From a checkpoint of a small image classifier.
Model: 32-pixel images, arch mlp_mixer, layers 8.
Training: soap at rate 0.0036, 34300 steps, batches of 128, held-out accuracy 67%.
Data: 97500 training examples, 45.0 epochs.
Rows from block 4, named by matrix and row number. Rows with one number belong to one neuron. Each number is 200 + 30 x the weight over its row's rms, rounded and kept within 0 to 999. All counts start at 0. After the name is the row's rms in percent of the matrix's.
# fc1: MLP up (model.blocks.4.mlp.fc1.weight, 384x192), inputs 0-47
# fc2: MLP down (model.blocks.4.mlp.fc2.weight, 192x384, transposed), outputs 0-47
fc1.23,101,209,172,218,201,160,205,204,205,221,214,227,188,235,190,208,178,210,212,189,112,174,145,223,222,218,243,172,178,218,210,194,206,168,236,141,187,166,126,201,169,199,189,229,245,144,246,179,178
fc1.24,101,220,173,212,213,242,245,206,215,200,258,201,270,247,185,210,173,207,226,194,203,174,220,213,205,188,248,177,244,180,226,185,189,210,164,179,181,159,149,213,190,161,168,213,217,241,193,192,229
fc1.25,089,231,197,227,199,196,168,196,174,215,220,182,154,253,256,227,242,233,222,232,220,153,258,215,202,184,220,241,201,168,201,238,168,177,301,192,186,193,232,212,103,219,212,170,229,212,246,133,237
fc1.27,096,210,226,238,192,237,174,205,167,250,222,211,178,272,156,255,197,202,211,197,190,217,168,235,240,184,231,178,206,256,221,199,224,229,185,248,184,224,249,181,203,236,241,233,176,201,197,165,179
fc1.30,101,234,232,219,159,131,180,189,229,183,223,171,171,223,223,182,251,223,180,205,211,160,193,169,147,172,222,191,191,184,255,177,185,184,243,224,198,198,185,174,218,217,153,144,245,182,166,191,206
fc1.31,105,181,212,206,189,228,189,241,173,218,172,214,206,224,162,197,214,210,187,205,182,229,170,193,222,175,239,207,153,232,210,191,201,220,161,162,188,244,241,197,179,225,194,241,183,216,225,280,183
fc1.32,108,188,179,184,202,212,210,240,146,211,191,245,165,248,252,225,207,215,230,196,232,171,195,209,156,159,218,205,216,166,154,207,207,246,262,178,215,200,159,227,154,148,187,192,186,220,188,186,227
fc1.33,096,157,219,240,185,126,140,178,239,221,214,174,184,211,210,209,160,251,150,206,209,184,179,211,258,196,199,184,230,228,239,206,241,180,132,226,210,214,203,213,196,247,169,225,202,193,229,231,196
fc1.34,097,183,187,110,198,238,188,173,211,225,163,190,185,167,150,165,203,260,165,210,184,229,190,199,157,208,154,224,192,192,158,191,158,252,250,166,203,200,259,237,142,225,198,198,217,222,172,144,158
fc1.35,103,198,249,183,221,188,213,194,238,190,197,169,192,247,156,219,158,178,167,181,182,194,197,139,195,159,198,218,184,196,194,176,230,185,254,210,243,162,202,141,238,257,196,150,209,249,227,215,176
fc1.36,092,208,218,201,150,220,211,162,158,197,219,198,185,222,217,222,171,221,160,232,319,146,207,162,164,185,171,219,204,184,173,221,199,199,212,221,202,223,167,181,228,167,181,177,203,229,196,174,162
fc1.40,099,178,215,177,228,234,202,188,195,227,251,176,197,189,235,237,159,215,195,228,219,203,196,243,186,261,167,180,187,283,204,202,169,218,180,150,159,165,262,243,226,204,202,203,200,147,200,220,211
fc1.41,091,229,164,231,189,207,195,152,151,216,173,237,180,264,243,189,174,261,223,202,135,197,200,181,253,203,193,194,218,170,165,223,191,184,196,147,216,213,193,219,214,139,237,211,144,164,224,209,176
fc1.42,097,153,179,162,196,195,237,159,191,181,242,169,183,235,198,238,192,225,194,194,176,201,146,192,213,229,243,196,196,195,235,184,212,196,171,200,163,184,209,177,188,251,175,207,214,210,269,173,223
fc1.43,105,227,242,178,242,251,206,198,170,183,176,162,274,233,199,188,196,176,140,235,196,162,208,178,180,185,218,257,197,233,243,221,185,211,231,218,205,165,200,152,230,154,207,193,221,241,204,214,180
fc1.44,102,179,203,212,170,188,205,178,192,192,274,202,200,205,176,150,212,234,156,263,246,243,240,213,251,240,220,210,220,218,253,256,170,213,154,193,229,180,220,242,187,165,207,207,175,239,146,195,214
fc1.45,096,205,224,194,217,183,208,194,226,222,125,205,178,234,141,184,253,216,216,200,220,289,154,187,296,253,219,183,165,228,175,224,250,241,230,184,223,171,195,228,222,194,226,211,150,201,232,194,271
fc1.46,110,211,221,229,165,206,216,215,144,190,172,197,163,241,200,236,222,216,134,239,196,171,238,247,173,156,205,174,130,207,206,162,234,237,205,207,195,221,208,166,203,181,197,220,205,191,286,173,234
fc1.47,096,213,198,153,201,215,197,203,170,206,204,195,154,252,149,226,181,207,163,218,190,182,230,193,193,203,224,173,187,227,186,182,262,221,256,165,186,289,217,197,186,236,246,215,169,234,236,177,187
fc1.48,099,166,163,192,198,179,181,204,228,230,187,199,122,235,207,195,219,240,244,226,201,218,227,205,222,251,191,176,214,212,163,212,210,146,199,209,191,222,201,207,223,196,177,244,126,226,181,223,215
fc1.51,097,227,188,208,175,210,191,231,262,247,198,136,222,248,197,197,253,200,174,161,189,189,206,214,165,192,202,194,177,224,180,156,215,197,206,251,231,213,202,218,193,248,175,194,127,223,224,224,192
fc1.52,109,193,238,142,192,130,189,195,220,208,211,206,230,238,194,197,213,229,183,242,204,242,193,253,206,242,213,180,219,185,196,218,198,168,193,155,207,259,210,182,205,243,202,172,151,188,230,223,237
fc1.53,093,188,188,164,194,186,148,231,222,201,176,213,184,230,155,214,252,199,204,194,214,209,290,207,151,191,214,178,180,193,148,181,157,197,185,213,216,246,230,152,211,236,197,224,110,228,174,221,186
fc1.55,093,233,208,239,251,189,230,194,204,253,244,220,161,238,236,203,161,220,167,161,113,180,224,208,225,169,217,209,198,203,199,263,208,181,200,175,229,182,226,199,226,196,178,179,183,196,178,227,168
fc1.56,097,227,193,188,224,240,225,210,185,222,158,177,232,218,233,221,216,214,173,240,211,207,207,226,190,242,181,160,178,194,149,196,182,191,223,152,187,193,180,222,220,142,180,169,157,236,196,155,209
fc1.58,097,165,199,152,175,164,215,195,236,205,121,208,231,247,136,175,158,167,180,186,221,246,198,160,226,221,203,211,204,247,174,165,192,233,205,180,224,241,232,157,181,270,132,210,156,197,202,211,175
fc1.59,094,175,175,206,176,210,207,205,177,181,210,195,173,250,224,239,162,167,154,193,185,215,226,179,182,236,164,235,206,188,179,171,178,209,168,238,188,197,174,176,229,167,202,223,165,200,238,173,184
fc1.60,108,215,188,195,185,137,171,173,227,220,203,154,217,225,183,171,170,231,250,215,189,252,198,203,258,182,218,219,166,185,206,184,164,185,213,195,221,214,152,164,180,212,162,207,231,173,193,192,185
fc1.62,110,174,251,216,221,233,172,213,223,196,162,189,230,212,190,222,212,176,142,189,205,173,196,143,194,188,189,221,181,246,197,190,242,225,182,184,215,160,219,202,168,191,157,164,195,206,215,194,182
fc1.63,098,196,189,132,189,257,252,208,184,173,174,192,208,210,201,202,204,211,215,197,211,225,206,166,165,181,203,198,140,220,211,172,224,226,208,163,141,153,240,200,163,204,260,223,264,165,197,203,153
fc1.64,106,241,207,217,195,216,167,208,185,196,181,193,137,233,240,200,194,233,181,231,189,216,238,247,179,143,245,213,146,179,181,140,231,202,221,216,174,244,207,154,211,209,184,191,207,202,262,201,246
fc1.65,098,216,196,216,178,212,178,231,250,134,249,194,245,250,201,191,229,250,280,247,191,170,218,203,191,216,220,221,201,171,158,209,236,228,234,202,214,203,233,221,168,190,216,219,215,207,199,199,210
fc1.66,111,202,229,208,165,233,188,206,143,183,155,198,168,262,238,219,215,191,144,215,174,211,233,213,177,152,188,164,147,180,209,182,232,225,238,192,192,202,193,178,173,178,189,208,230,214,304,183,201
fc1.67,091,176,189,142,185,188,211,189,181,237,215,197,159,268,166,208,227,229,193,223,221,231,213,207,188,197,220,219,202,197,226,144,160,159,176,200,157,171,207,223,195,155,221,210,234,168,196,248,179
fc1.68,106,186,173,150,153,231,236,236,204,208,197,166,177,228,208,240,213,219,190,165,208,199,190,199,191,214,218,197,211,164,184,223,162,243,221,128,207,196,205,221,209,160,223,198,192,259,215,232,214
fc1.69,098,268,219,208,221,126,174,192,168,232,226,241,160,262,138,236,201,200,162,239,130,208,174,184,154,210,254,203,192,239,196,194,209,185,165,265,199,214,207,203,232,255,204,222,187,191,237,207,186
fc1.71,094,188,211,200,210,233,190,211,191,220,203,174,210,222,201,258,191,205,184,191,262,181,200,166,207,222,167,195,198,193,217,138,170,227,197,188,181,305,181,190,224,229,232,160,278,167,238,146,203
fc1.72,102,173,221,171,236,215,217,195,194,218,205,210,219,227,224,189,269,242,186,257,203,213,228,219,248,174,209,239,273,249,245,155,208,219,225,170,210,236,201,174,133,118,205,175,237,197,175,181,207
fc1.73,107,188,216,174,206,224,225,212,173,211,234,194,261,216,170,256,153,157,206,209,205,221,166,235,131,194,226,245,160,196,199,220,233,231,247,198,178,201,231,209,215,169,209,198,286,224,233,166,204
fc1.74,098,213,206,180,207,185,211,155,215,174,194,164,213,213,211,202,231,251,148,275,174,150,224,233,209,226,210,195,156,204,259,195,165,206,184,171,193,215,197,219,186,201,128,202,241,231,191,201,218
fc1.76,101,177,193,199,233,232,160,208,227,249,252,231,159,264,191,236,246,238,190,237,165,215,214,202,237,204,213,226,175,222,181,256,205,175,218,200,192,167,240,210,206,163,172,147,193,223,254,175,150
fc1.77,100,227,167,251,229,173,203,211,184,243,202,200,170,245,191,210,190,179,173,229,193,151,181,156,152,193,184,182,181,186,228,165,156,235,209,218,214,205,236,203,157,164,180,168,186,204,221,157,236
fc1.80,095,175,184,146,150,173,159,210,187,181,204,191,168,219,192,162,204,209,207,225,196,258,224,176,228,170,168,228,254,199,160,159,190,262,231,164,201,194,204,173,200,214,227,215,247,241,214,182,210
fc1.81,114,165,177,200,226,229,179,207,254,229,144,205,255,219,210,253,205,172,187,155,175,219,210,219,188,227,200,193,137,209,210,207,173,235,175,221,192,176,266,176,194,225,134,197,192,186,285,149,249
fc1.82,093,217,117,211,198,229,183,247,145,185,240,177,188,240,228,194,248,235,207,226,215,210,185,229,267,189,229,210,210,191,194,161,204,180,213,232,209,157,254,210,187,224,224,206,193,229,258,161,218
fc1.84,104,164,184,217,199,186,168,146,184,226,201,201,239,206,195,214,221,181,164,164,210,212,225,136,191,195,205,196,172,147,218,178,191,259,180,175,220,195,193,200,227,209,273,227,177,158,211,185,215
fc1.85,101,172,205,180,176,210,210,235,204,186,146,199,210,190,138,200,156,219,183,235,180,166,189,145,181,249,205,206,175,238,217,243,217,203,200,219,212,204,207,194,241,190,202,258,187,219,201,253,179
fc1.86,097,176,202,230,170,159,233,187,194,194,185,215,211,234,159,215,194,246,199,279,208,174,199,203,182,200,222,237,212,179,246,139,211,231,177,220,224,233,197,174,218,222,222,212,178,192,242,239,201
fc1.87,099,231,200,203,199,199,156,200,201,266,211,181,200,190,185,245,142,213,232,217,194,237,236,245,166,218,166,225,187,237,174,204,209,194,217,168,169,199,235,193,193,224,241,209,200,201,198,173,149
fc1.88,098,215,190,178,168,187,229,129,181,261,199,182,165,239,186,222,190,236,237,198,213,214,183,197,209,208,186,239,219,202,162,203,161,172,210,187,251,248,205,192,258,228,218,144,171,260,213,207,189
fc1.89,098,228,151,183,191,196,268,193,252,208,224,191,243,243,200,217,198,214,254,231,183,181,201,205,217,227,214,157,241,167,195,212,221,245,244,177,189,150,208,194,209,161,268,226,239,244,200,212,230
fc1.90,100,211,199,231,173,184,236,198,206,185,183,202,196,249,178,238,208,232,175,260,200,169,212,239,169,173,210,234,148,193,228,178,231,237,192,220,231,232,222,156,197,217,208,202,193,173,256,194,212
fc1.91,103,211,244,189,218,195,226,170,166,242,198,205,226,192,201,165,222,210,176,246,302,173,204,202,193,174,207,219,200,192,211,195,171,205,172,203,194,218,162,217,190,149,177,148,272,207,153,223,199
fc1.92,099,185,231,175,173,204,215,206,167,284,245,200,164,225,225,222,228,202,195,219,125,174,202,181,220,192,196,233,224,132,195,243,193,204,163,192,200,204,187,230,216,204,248,201,213,197,213,194,172
fc1.93,094,199,228,261,202,231,207,223,233,206,193,251,193,243,167,197,215,201,190,180,233,221,211,196,177,224,184,171,236,221,200,206,168,254,131,207,167,222,204,174,252,204,202,197,151,219,215,180,188
fc1.94,103,205,150,163,204,205,242,204,152,216,210,218,185,260,203,163,231,189,142,263,212,201,202,197,206,214,196,226,183,192,235,185,185,192,242,189,193,230,211,224,225,214,206,207,226,195,205,199,238
fc1.95,099,205,221,229,220,204,216,196,199,228,237,196,161,189,194,163,222,203,210,161,232,201,157,242,182,252,204,191,231,220,228,227,223,168,189,176,228,223,201,253,116,209,158,167,177,219,129,161,223
fc1.96,100,178,202,207,150,250,181,223,177,236,249,204,179,248,179,207,224,207,193,210,238,209,226,225,185,157,260,142,179,124,153,181,208,257,180,227,189,227,163,211,201,237,200,213,232,233,221,227,185
fc1.98,100,207,171,153,193,223,168,192,223,211,212,200,188,222,200,203,197,190,174,255,193,186,218,198,194,223,193,190,181,176,265,220,185,211,167,178,169,235,143,221,190,190,209,137,202,175,207,214,196
fc1.100,097,178,167,176,191,189,132,260,230,214,228,167,244,196,219,245,177,207,237,186,218,148,225,185,271,176,166,229,175,173,163,220,226,223,165,209,162,166,190,198,189,181,180,284,211,192,202,207,180
fc1.101,107,221,178,204,202,239,174,191,214,222,212,183,205,234,225,229,132,222,191,201,193,196,270,173,222,238,217,194,170,206,220,212,201,210,191,235,154,154,164,192,237,167,225,137,212,210,224,223,146
fc1.103,100,182,191,192,243,164,185,180,227,177,214,199,238,238,172,161,198,246,170,233,207,178,239,204,222,151,259,219,174,224,186,174,162,240,180,223,217,207,183,175,254,176,229,188,184,227,200,179,169
fc1.106,094,205,194,202,226,171,214,163,166,226,186,164,234,176,166,226,189,246,211,187,211,221,219,226,207,174,241,193,220,182,193,212,222,203,239,171,170,206,190,177,169,180,175,160,163,202,232,166,176
fc1.109,101,159,173,180,182,230,180,175,207,222,210,196,157,184,184,259,202,287,186,233,244,183,187,145,245,221,231,160,172,198,198,178,234,271,167,183,214,237,214,244,219,223,230,210,210,216,259,178,195
fc1.111,099,153,230,205,189,222,255,151,213,217,145,237,120,209,193,241,224,205,208,212,207,175,180,202,213,211,205,140,253,193,159,200,189,145,256,142,160,175,218,239,215,243,190,211,205,142,227,226,256
fc1.112,091,207,151,187,191,198,222,206,154,227,278,183,140,211,248,189,204,243,173,203,232,197,232,213,198,226,232,198,222,206,221,172,221,188,247,240,190,172,181,196,201,228,257,191,202,173,210,183,194
fc1.113,097,168,184,242,178,245,191,212,186,220,200,203,171,279,242,242,170,205,184,193,203,258,213,206,158,234,161,185,205,191,238,158,187,220,173,205,164,210,186,166,215,193,264,188,190,218,248,186,225
fc1.115,103,147,217,195,197,260,181,223,162,239,195,191,141,170,184,209,191,232,254,213,206,241,154,202,219,206,233,197,213,211,172,231,136,162,189,144,181,233,150,214,181,227,234,190,233,214,232,217,207
fc2.23,109,198,161,233,253,202,192,191,183,239,251,141,221,213,221,196,188,202,166,231,196,199,188,186,170,206,267,170,211,192,228,175,241,230,205,158,205,172,189,195,156,162,232,196,134,194,204,191,124
fc2.24,093,199,196,246,175,158,161,178,230,182,139,170,182,188,195,209,182,236,262,160,214,215,211,148,185,229,222,259,171,206,190,234,207,245,218,228,182,193,175,162,155,161,192,191,191,191,224,187,264
fc2.25,088,153,200,241,178,221,194,220,224,196,196,218,187,252,150,183,235,221,223,203,165,215,192,151,208,204,198,187,215,147,199,224,235,200,193,199,200,200,189,184,183,182,193,204,142,165,234,195,199
fc2.27,098,208,222,184,242,208,178,242,194,191,223,193,193,58,204,239,199,115,189,216,164,180,188,167,191,167,168,166,218,242,194,243,149,240,185,188,210,230,175,209,221,198,143,196,222,243,242,209,175
fc2.30,099,223,191,181,215,190,232,190,169,202,191,214,144,200,159,198,206,178,219,160,237,233,204,203,191,234,151,207,194,129,158,214,205,223,163,212,188,202,221,201,257,235,151,222,179,185,225,135,195
fc2.31,100,203,249,190,234,207,205,168,214,165,204,238,259,160,227,195,195,180,218,219,162,207,190,194,196,206,225,145,186,231,181,240,150,178,199,151,198,204,178,207,191,238,194,223,175,246,193,251,157
fc2.32,099,252,206,247,188,194,250,184,211,181,151,143,172,187,199,206,214,214,229,216,239,226,212,189,240,156,257,228,215,243,149,181,199,176,247,242,189,185,149,151,205,191,160,231,243,193,214,209,216
fc2.33,089,192,245,206,176,214,210,195,220,218,253,170,180,193,141,169,219,166,216,159,204,211,181,177,188,240,177,133,185,214,246,204,154,178,177,195,227,235,176,234,226,213,231,167,158,223,230,196,219
fc2.34,097,156,223,145,246,216,205,206,200,173,203,204,192,78,182,149,227,169,228,165,175,209,205,224,237,205,166,185,206,195,173,204,135,162,248,197,234,223,231,211,242,180,171,244,121,203,182,184,213
fc2.35,096,198,196,159,204,208,153,189,199,213,204,244,224,148,173,238,253,230,172,165,180,164,217,217,169,256,119,210,238,217,154,125,184,254,232,177,171,252,222,228,217,220,156,229,190,156,162,177,203
fc2.36,091,222,213,197,200,205,207,144,176,207,134,179,200,171,191,161,141,226,229,204,245,263,175,219,161,185,185,215,175,221,181,253,261,159,199,239,223,191,220,173,187,193,235,220,226,171,232,154,178
fc2.40,095,178,210,190,179,185,202,178,217,201,189,185,147,237,240,167,176,189,192,102,207,207,240,158,217,206,204,245,256,216,191,177,207,165,173,201,192,204,172,178,189,212,210,204,223,260,174,172,205
fc2.41,091,194,168,157,220,167,191,183,234,191,266,178,203,226,185,151,214,193,203,156,193,190,195,197,193,180,169,187,241,180,225,176,187,192,242,217,279,234,183,217,183,184,217,227,161,189,133,237,234
fc2.42,097,224,155,247,188,201,203,188,187,233,170,238,182,223,168,259,225,186,199,221,195,158,219,161,217,182,219,203,198,132,235,236,211,185,169,201,193,198,181,165,226,261,233,185,177,192,203,202,183
fc2.43,098,166,234,258,199,228,182,210,227,147,185,203,141,201,225,216,233,214,207,201,236,201,165,143,171,229,157,222,232,194,237,222,180,222,196,199,208,158,193,209,253,203,207,258,241,174,214,161,176
fc2.44,099,153,205,187,180,228,231,146,231,211,215,120,220,208,148,191,154,165,185,221,222,221,250,186,196,209,193,174,217,195,201,159,155,192,198,208,190,266,242,263,224,142,198,176,222,210,208,178,218
fc2.45,096,245,188,237,172,174,220,163,245,138,175,193,208,251,210,222,191,215,206,228,174,170,219,196,229,162,177,145,258,186,172,183,193,170,169,259,250,158,192,203,248,201,147,184,175,199,188,223,191
fc2.46,116,161,220,184,226,217,205,171,222,217,196,205,147,177,177,234,189,119,214,261,176,234,253,195,229,182,205,195,195,193,182,186,198,231,226,177,220,197,194,237,259,215,221,223,197,158,279,176,226
fc2.47,095,212,187,208,213,182,265,219,191,178,177,185,166,100,193,213,219,197,174,217,220,194,185,137,223,188,156,173,248,190,190,218,151,209,187,190,224,148,213,191,196,239,150,233,176,167,222,184,191
fc2.48,101,181,183,217,200,206,259,220,228,264,174,215,233,240,185,163,161,169,198,239,170,224,178,184,227,200,230,155,199,228,193,229,176,161,210,172,219,195,172,236,160,203,181,193,150,242,224,231,194
fc2.51,100,161,205,201,200,190,189,130,181,177,196,161,213,185,236,206,240,195,220,242,200,233,157,154,202,162,225,210,202,171,136,240,188,204,175,189,178,147,232,169,177,223,241,205,232,174,245,159,192
fc2.52,106,167,205,202,221,222,147,188,188,214,225,259,183,222,176,176,191,236,232,235,168,191,138,196,197,233,150,159,190,199,255,195,184,214,249,187,255,260,207,255,229,227,234,170,115,185,242,239,180
fc2.53,096,206,195,172,184,182,215,235,246,230,187,271,192,264,203,154,173,170,179,254,219,248,226,240,180,181,197,172,219,218,208,202,209,219,225,202,174,171,203,254,203,255,183,175,195,213,222,166,162
fc2.55,098,198,163,216,217,193,202,190,198,187,244,197,248,206,144,209,204,179,179,188,229,207,220,163,239,252,213,153,239,203,199,215,170,193,275,200,183,216,214,214,188,143,219,181,134,240,214,193,198
fc2.56,093,197,228,237,146,167,207,155,209,216,167,189,201,201,234,194,207,225,263,229,206,189,250,197,189,187,262,199,202,206,176,255,195,205,184,164,211,175,181,172,182,177,231,201,180,183,179,219,194
fc2.58,093,194,195,195,249,256,184,186,168,236,234,222,200,172,200,219,178,214,200,192,221,236,217,195,212,213,134,193,206,221,189,155,231,221,258,228,191,168,228,194,161,248,192,163,183,149,236,170,192
fc2.59,103,270,165,242,190,234,185,129,166,148,201,189,174,161,243,203,195,191,208,196,159,176,252,191,231,197,190,223,181,164,198,145,232,225,229,232,242,169,179,154,187,176,203,180,207,201,219,258,168
fc2.60,104,227,188,145,193,219,191,198,172,182,217,183,217,196,165,200,220,179,166,186,229,164,177,238,178,172,159,225,202,234,191,233,219,163,240,285,216,191,166,246,177,198,161,151,184,161,145,246,245
fc2.62,105,212,161,231,165,236,197,173,187,206,202,240,218,172,178,206,167,179,188,147,231,218,234,178,155,211,160,156,190,244,168,169,169,185,232,197,168,188,217,172,182,163,185,129,171,199,226,231,204
fc2.63,102,184,214,198,199,190,161,192,190,182,251,193,208,187,157,178,245,198,169,225,220,203,222,193,159,201,203,206,237,185,187,159,208,253,192,162,214,227,239,203,183,190,181,231,200,194,217,184,201
fc2.64,112,166,230,181,223,202,183,178,196,211,181,213,172,126,169,246,236,127,218,218,201,235,228,202,226,184,162,213,181,241,200,182,169,251,195,134,167,167,194,219,231,248,221,192,207,187,229,208,258
fc2.65,101,224,223,155,137,208,189,177,213,218,184,137,185,291,164,203,210,193,190,181,175,203,195,192,179,228,198,151,177,224,184,182,181,151,179,143,249,175,140,185,129,166,173,186,241,218,223,175,254
fc2.66,117,174,242,180,240,192,193,174,210,190,176,180,169,132,172,233,217,153,200,253,201,260,234,212,250,186,198,204,183,225,175,183,200,258,243,177,203,187,161,247,247,230,232,198,175,155,265,198,250
fc2.67,088,180,184,230,194,177,183,216,166,232,175,217,242,180,198,219,219,173,199,185,165,191,175,230,232,182,207,184,169,203,179,212,209,176,162,206,205,203,197,189,225,196,236,209,236,238,177,195,167
fc2.68,102,209,236,271,174,188,220,168,193,184,173,148,205,204,193,189,229,219,169,229,244,230,221,179,215,196,245,191,227,191,200,215,176,224,126,257,204,171,210,182,204,232,211,274,262,226,157,163,196
fc2.69,098,212,173,161,257,173,142,166,150,207,224,226,188,123,209,234,218,161,187,189,198,184,186,213,185,167,177,231,190,229,168,222,192,254,243,183,175,99,186,187,188,242,186,161,148,235,174,223,171
fc2.71,102,185,176,171,211,180,203,220,198,182,200,169,200,0,211,177,180,180,284,168,207,230,193,207,201,186,224,231,208,188,188,221,237,197,180,219,242,188,185,169,209,177,234,225,195,195,219,170,210
fc2.72,098,151,211,181,151,183,206,244,172,220,199,153,179,310,249,207,207,226,223,127,224,187,217,190,232,201,205,223,171,259,212,222,198,248,207,178,195,221,154,213,209,206,226,210,186,193,184,167,248
fc2.73,097,179,192,233,202,217,230,208,171,169,151,189,192,161,228,177,230,197,199,232,233,197,165,181,156,161,212,182,131,229,162,214,195,187,115,182,213,175,220,136,183,218,203,231,254,214,234,167,197
fc2.74,086,212,237,195,149,188,160,193,203,175,225,248,248,267,207,204,243,218,213,149,230,237,218,207,188,244,212,233,219,163,180,256,203,198,162,186,156,210,219,218,176,161,210,222,169,204,186,161,209
fc2.76,099,200,168,161,170,188,256,218,236,232,156,238,250,201,238,219,187,179,189,252,217,140,181,207,198,195,176,175,224,200,145,231,212,181,202,140,188,226,188,176,105,185,151,216,158,196,170,201,228
fc2.77,098,221,174,225,197,185,222,169,206,194,166,201,172,208,253,153,187,226,200,202,160,210,220,200,212,188,274,205,197,236,142,236,170,244,156,232,183,176,198,173,182,215,222,220,180,223,239,166,218
fc2.80,097,195,185,157,144,226,237,174,225,164,206,192,230,183,153,217,217,149,202,159,227,238,210,248,221,188,123,206,236,164,197,216,159,154,225,208,186,201,216,174,178,154,173,217,190,200,198,215,224
fc2.81,111,167,208,171,257,201,196,182,239,230,209,265,196,194,239,202,254,234,193,184,158,200,258,195,229,210,176,209,223,215,185,156,115,273,163,194,199,235,246,190,213,187,199,222,169,177,228,133,152
fc2.82,093,206,219,194,204,184,226,136,240,227,158,171,176,234,215,262,160,190,211,191,187,184,238,187,219,172,243,212,173,223,176,276,254,187,204,184,233,189,203,161,155,188,225,244,185,199,199,217,191
fc2.84,098,210,228,177,274,239,197,215,212,179,206,185,120,94,243,239,205,176,234,170,220,265,224,224,197,191,201,223,214,166,239,206,176,202,192,235,199,210,227,205,204,271,210,242,208,164,179,224,230
fc2.85,094,186,175,224,229,178,138,158,168,170,256,223,217,192,219,204,243,160,183,218,189,158,227,225,206,218,200,172,229,171,150,139,171,195,197,192,162,228,219,156,186,233,196,184,212,199,204,210,209
fc2.86,104,201,223,172,220,221,205,148,229,229,227,254,172,218,175,262,199,94,200,243,199,177,251,193,198,198,187,253,204,194,220,246,179,175,166,165,196,176,252,199,253,238,193,260,235,212,220,160,185
fc2.87,106,171,207,162,219,188,196,201,228,242,207,195,188,0,232,165,223,156,179,196,188,201,212,156,219,181,192,207,200,180,170,229,197,213,208,197,173,153,258,194,195,200,189,151,216,247,190,229,180
fc2.88,092,208,208,168,230,149,186,214,220,186,178,181,236,178,165,184,185,234,221,244,181,169,153,206,166,151,146,184,177,230,210,283,195,173,242,229,246,164,192,187,187,227,175,212,166,186,158,226,206
fc2.89,100,219,167,153,199,209,172,193,234,132,170,165,189,216,253,176,162,213,218,164,182,160,204,211,134,186,240,212,187,218,219,216,169,185,210,206,255,197,176,230,196,179,150,249,208,188,149,175,245
fc2.90,101,171,223,177,199,220,211,165,227,223,201,237,142,200,173,264,183,113,187,263,177,201,249,192,218,198,200,227,188,193,197,218,202,214,182,160,220,183,241,196,262,211,196,252,215,177,262,154,206
fc2.91,107,197,190,208,190,222,196,141,207,189,142,132,225,201,174,176,144,185,214,193,226,233,131,222,195,220,202,191,193,178,222,158,241,196,224,213,198,212,240,224,219,162,227,240,206,183,238,142,257
fc2.92,102,230,155,199,189,157,164,174,168,170,222,187,227,186,159,172,244,162,187,194,222,190,202,172,218,273,231,206,246,174,197,193,183,209,196,233,197,246,224,188,252,151,214,182,157,229,206,179,225
fc2.93,094,214,147,202,214,237,213,150,145,224,174,226,159,170,252,216,149,173,218,183,164,203,245,279,180,158,156,223,211,173,212,159,213,223,235,247,248,220,227,180,180,165,210,205,189,200,217,202,151
fc2.94,098,262,230,208,181,203,185,165,174,228,224,165,221,204,229,237,249,187,269,207,227,156,177,237,224,157,194,223,204,197,222,204,210,266,212,187,228,195,236,207,206,171,253,248,159,218,183,217,212
fc2.95,094,165,248,203,204,248,230,188,211,168,221,180,175,205,191,195,147,164,219,261,220,221,209,215,194,175,195,210,176,221,212,135,182,179,239,204,189,197,157,229,152,192,182,148,173,204,212,186,254
fc2.96,099,238,248,194,168,186,156,158,174,215,152,178,213,170,136,205,253,230,209,233,258,206,164,257,224,191,243,215,148,226,194,232,192,200,211,186,228,163,128,182,144,218,174,215,259,197,208,186,197
fc2.98,102,195,188,229,212,199,141,144,166,245,229,221,198,188,141,229,246,194,179,164,227,199,170,228,203,197,208,262,233,197,189,171,237,255,212,199,199,229,213,259,237,241,237,126,190,180,207,279,225
fc2.100,088,203,192,223,213,207,223,156,176,160,177,183,234,166,217,145,270,223,221,134,207,185,187,173,213,234,230,178,213,218,202,164,197,218,212,219,164,179,193,188,185,194,238,234,219,240,189,177,228
fc2.101,101,166,196,208,168,231,217,174,183,163,204,186,222,128,246,186,178,224,151,179,184,198,169,216,149,215,198,209,168,254,169,203,259,163,158,191,208,231,168,178,189,226,233,216,230,176,153,246,237
fc2.103,090,167,273,210,160,195,228,199,242,210,192,178,206,215,194,179,188,203,171,238,195,233,249,119,185,222,199,196,219,221,189,230,194,238,208,195,186,205,205,210,183,222,209,219,247,246,219,182,181
fc2.106,102,178,205,170,190,205,213,219,209,232,178,129,200,10,280,183,226,174,213,183,233,214,232,199,192,186,213,195,254,198,205,239,212,197,186,269,193,196,194,173,269,201,184,197,201,229,232,204,156
fc2.109,109,205,226,226,194,149,233,204,212,197,156,183,260,0,187,214,221,142,243,174,223,193,214,226,177,220,209,157,237,163,200,233,212,198,185,189,219,205,200,188,211,228,223,190,186,230,188,225,218
fc2.111,100,181,239,167,190,232,191,209,222,154,166,192,214,184,168,201,158,177,158,194,178,131,192,209,215,232,231,184,244,205,200,132,239,160,198,219,233,216,118,223,191,197,167,237,202,224,196,140,230
fc2.112,081,161,225,201,193,157,256,183,225,224,199,194,181,294,223,225,215,158,237,257,182,168,198,219,273,169,203,238,188,188,210,256,255,233,205,182,179,188,230,222,183,196,196,253,186,169,218,207,268
fc2.113,109,251,177,249,186,264,202,112,155,180,191,180,181,214,221,223,184,185,201,184,159,188,226,233,236,210,197,241,191,141,211,170,218,238,211,227,251,215,198,172,208,156,204,193,198,191,252,228,190
fc2.115,101,158,232,232,229,182,164,147,159,181,236,192,248,233,194,174,236,211,235,232,195,186,173,175,230,208,262,177,199,170,222,188,200,194,210,231,211,272,202,224,260,240,246,187,161,225,215,223,154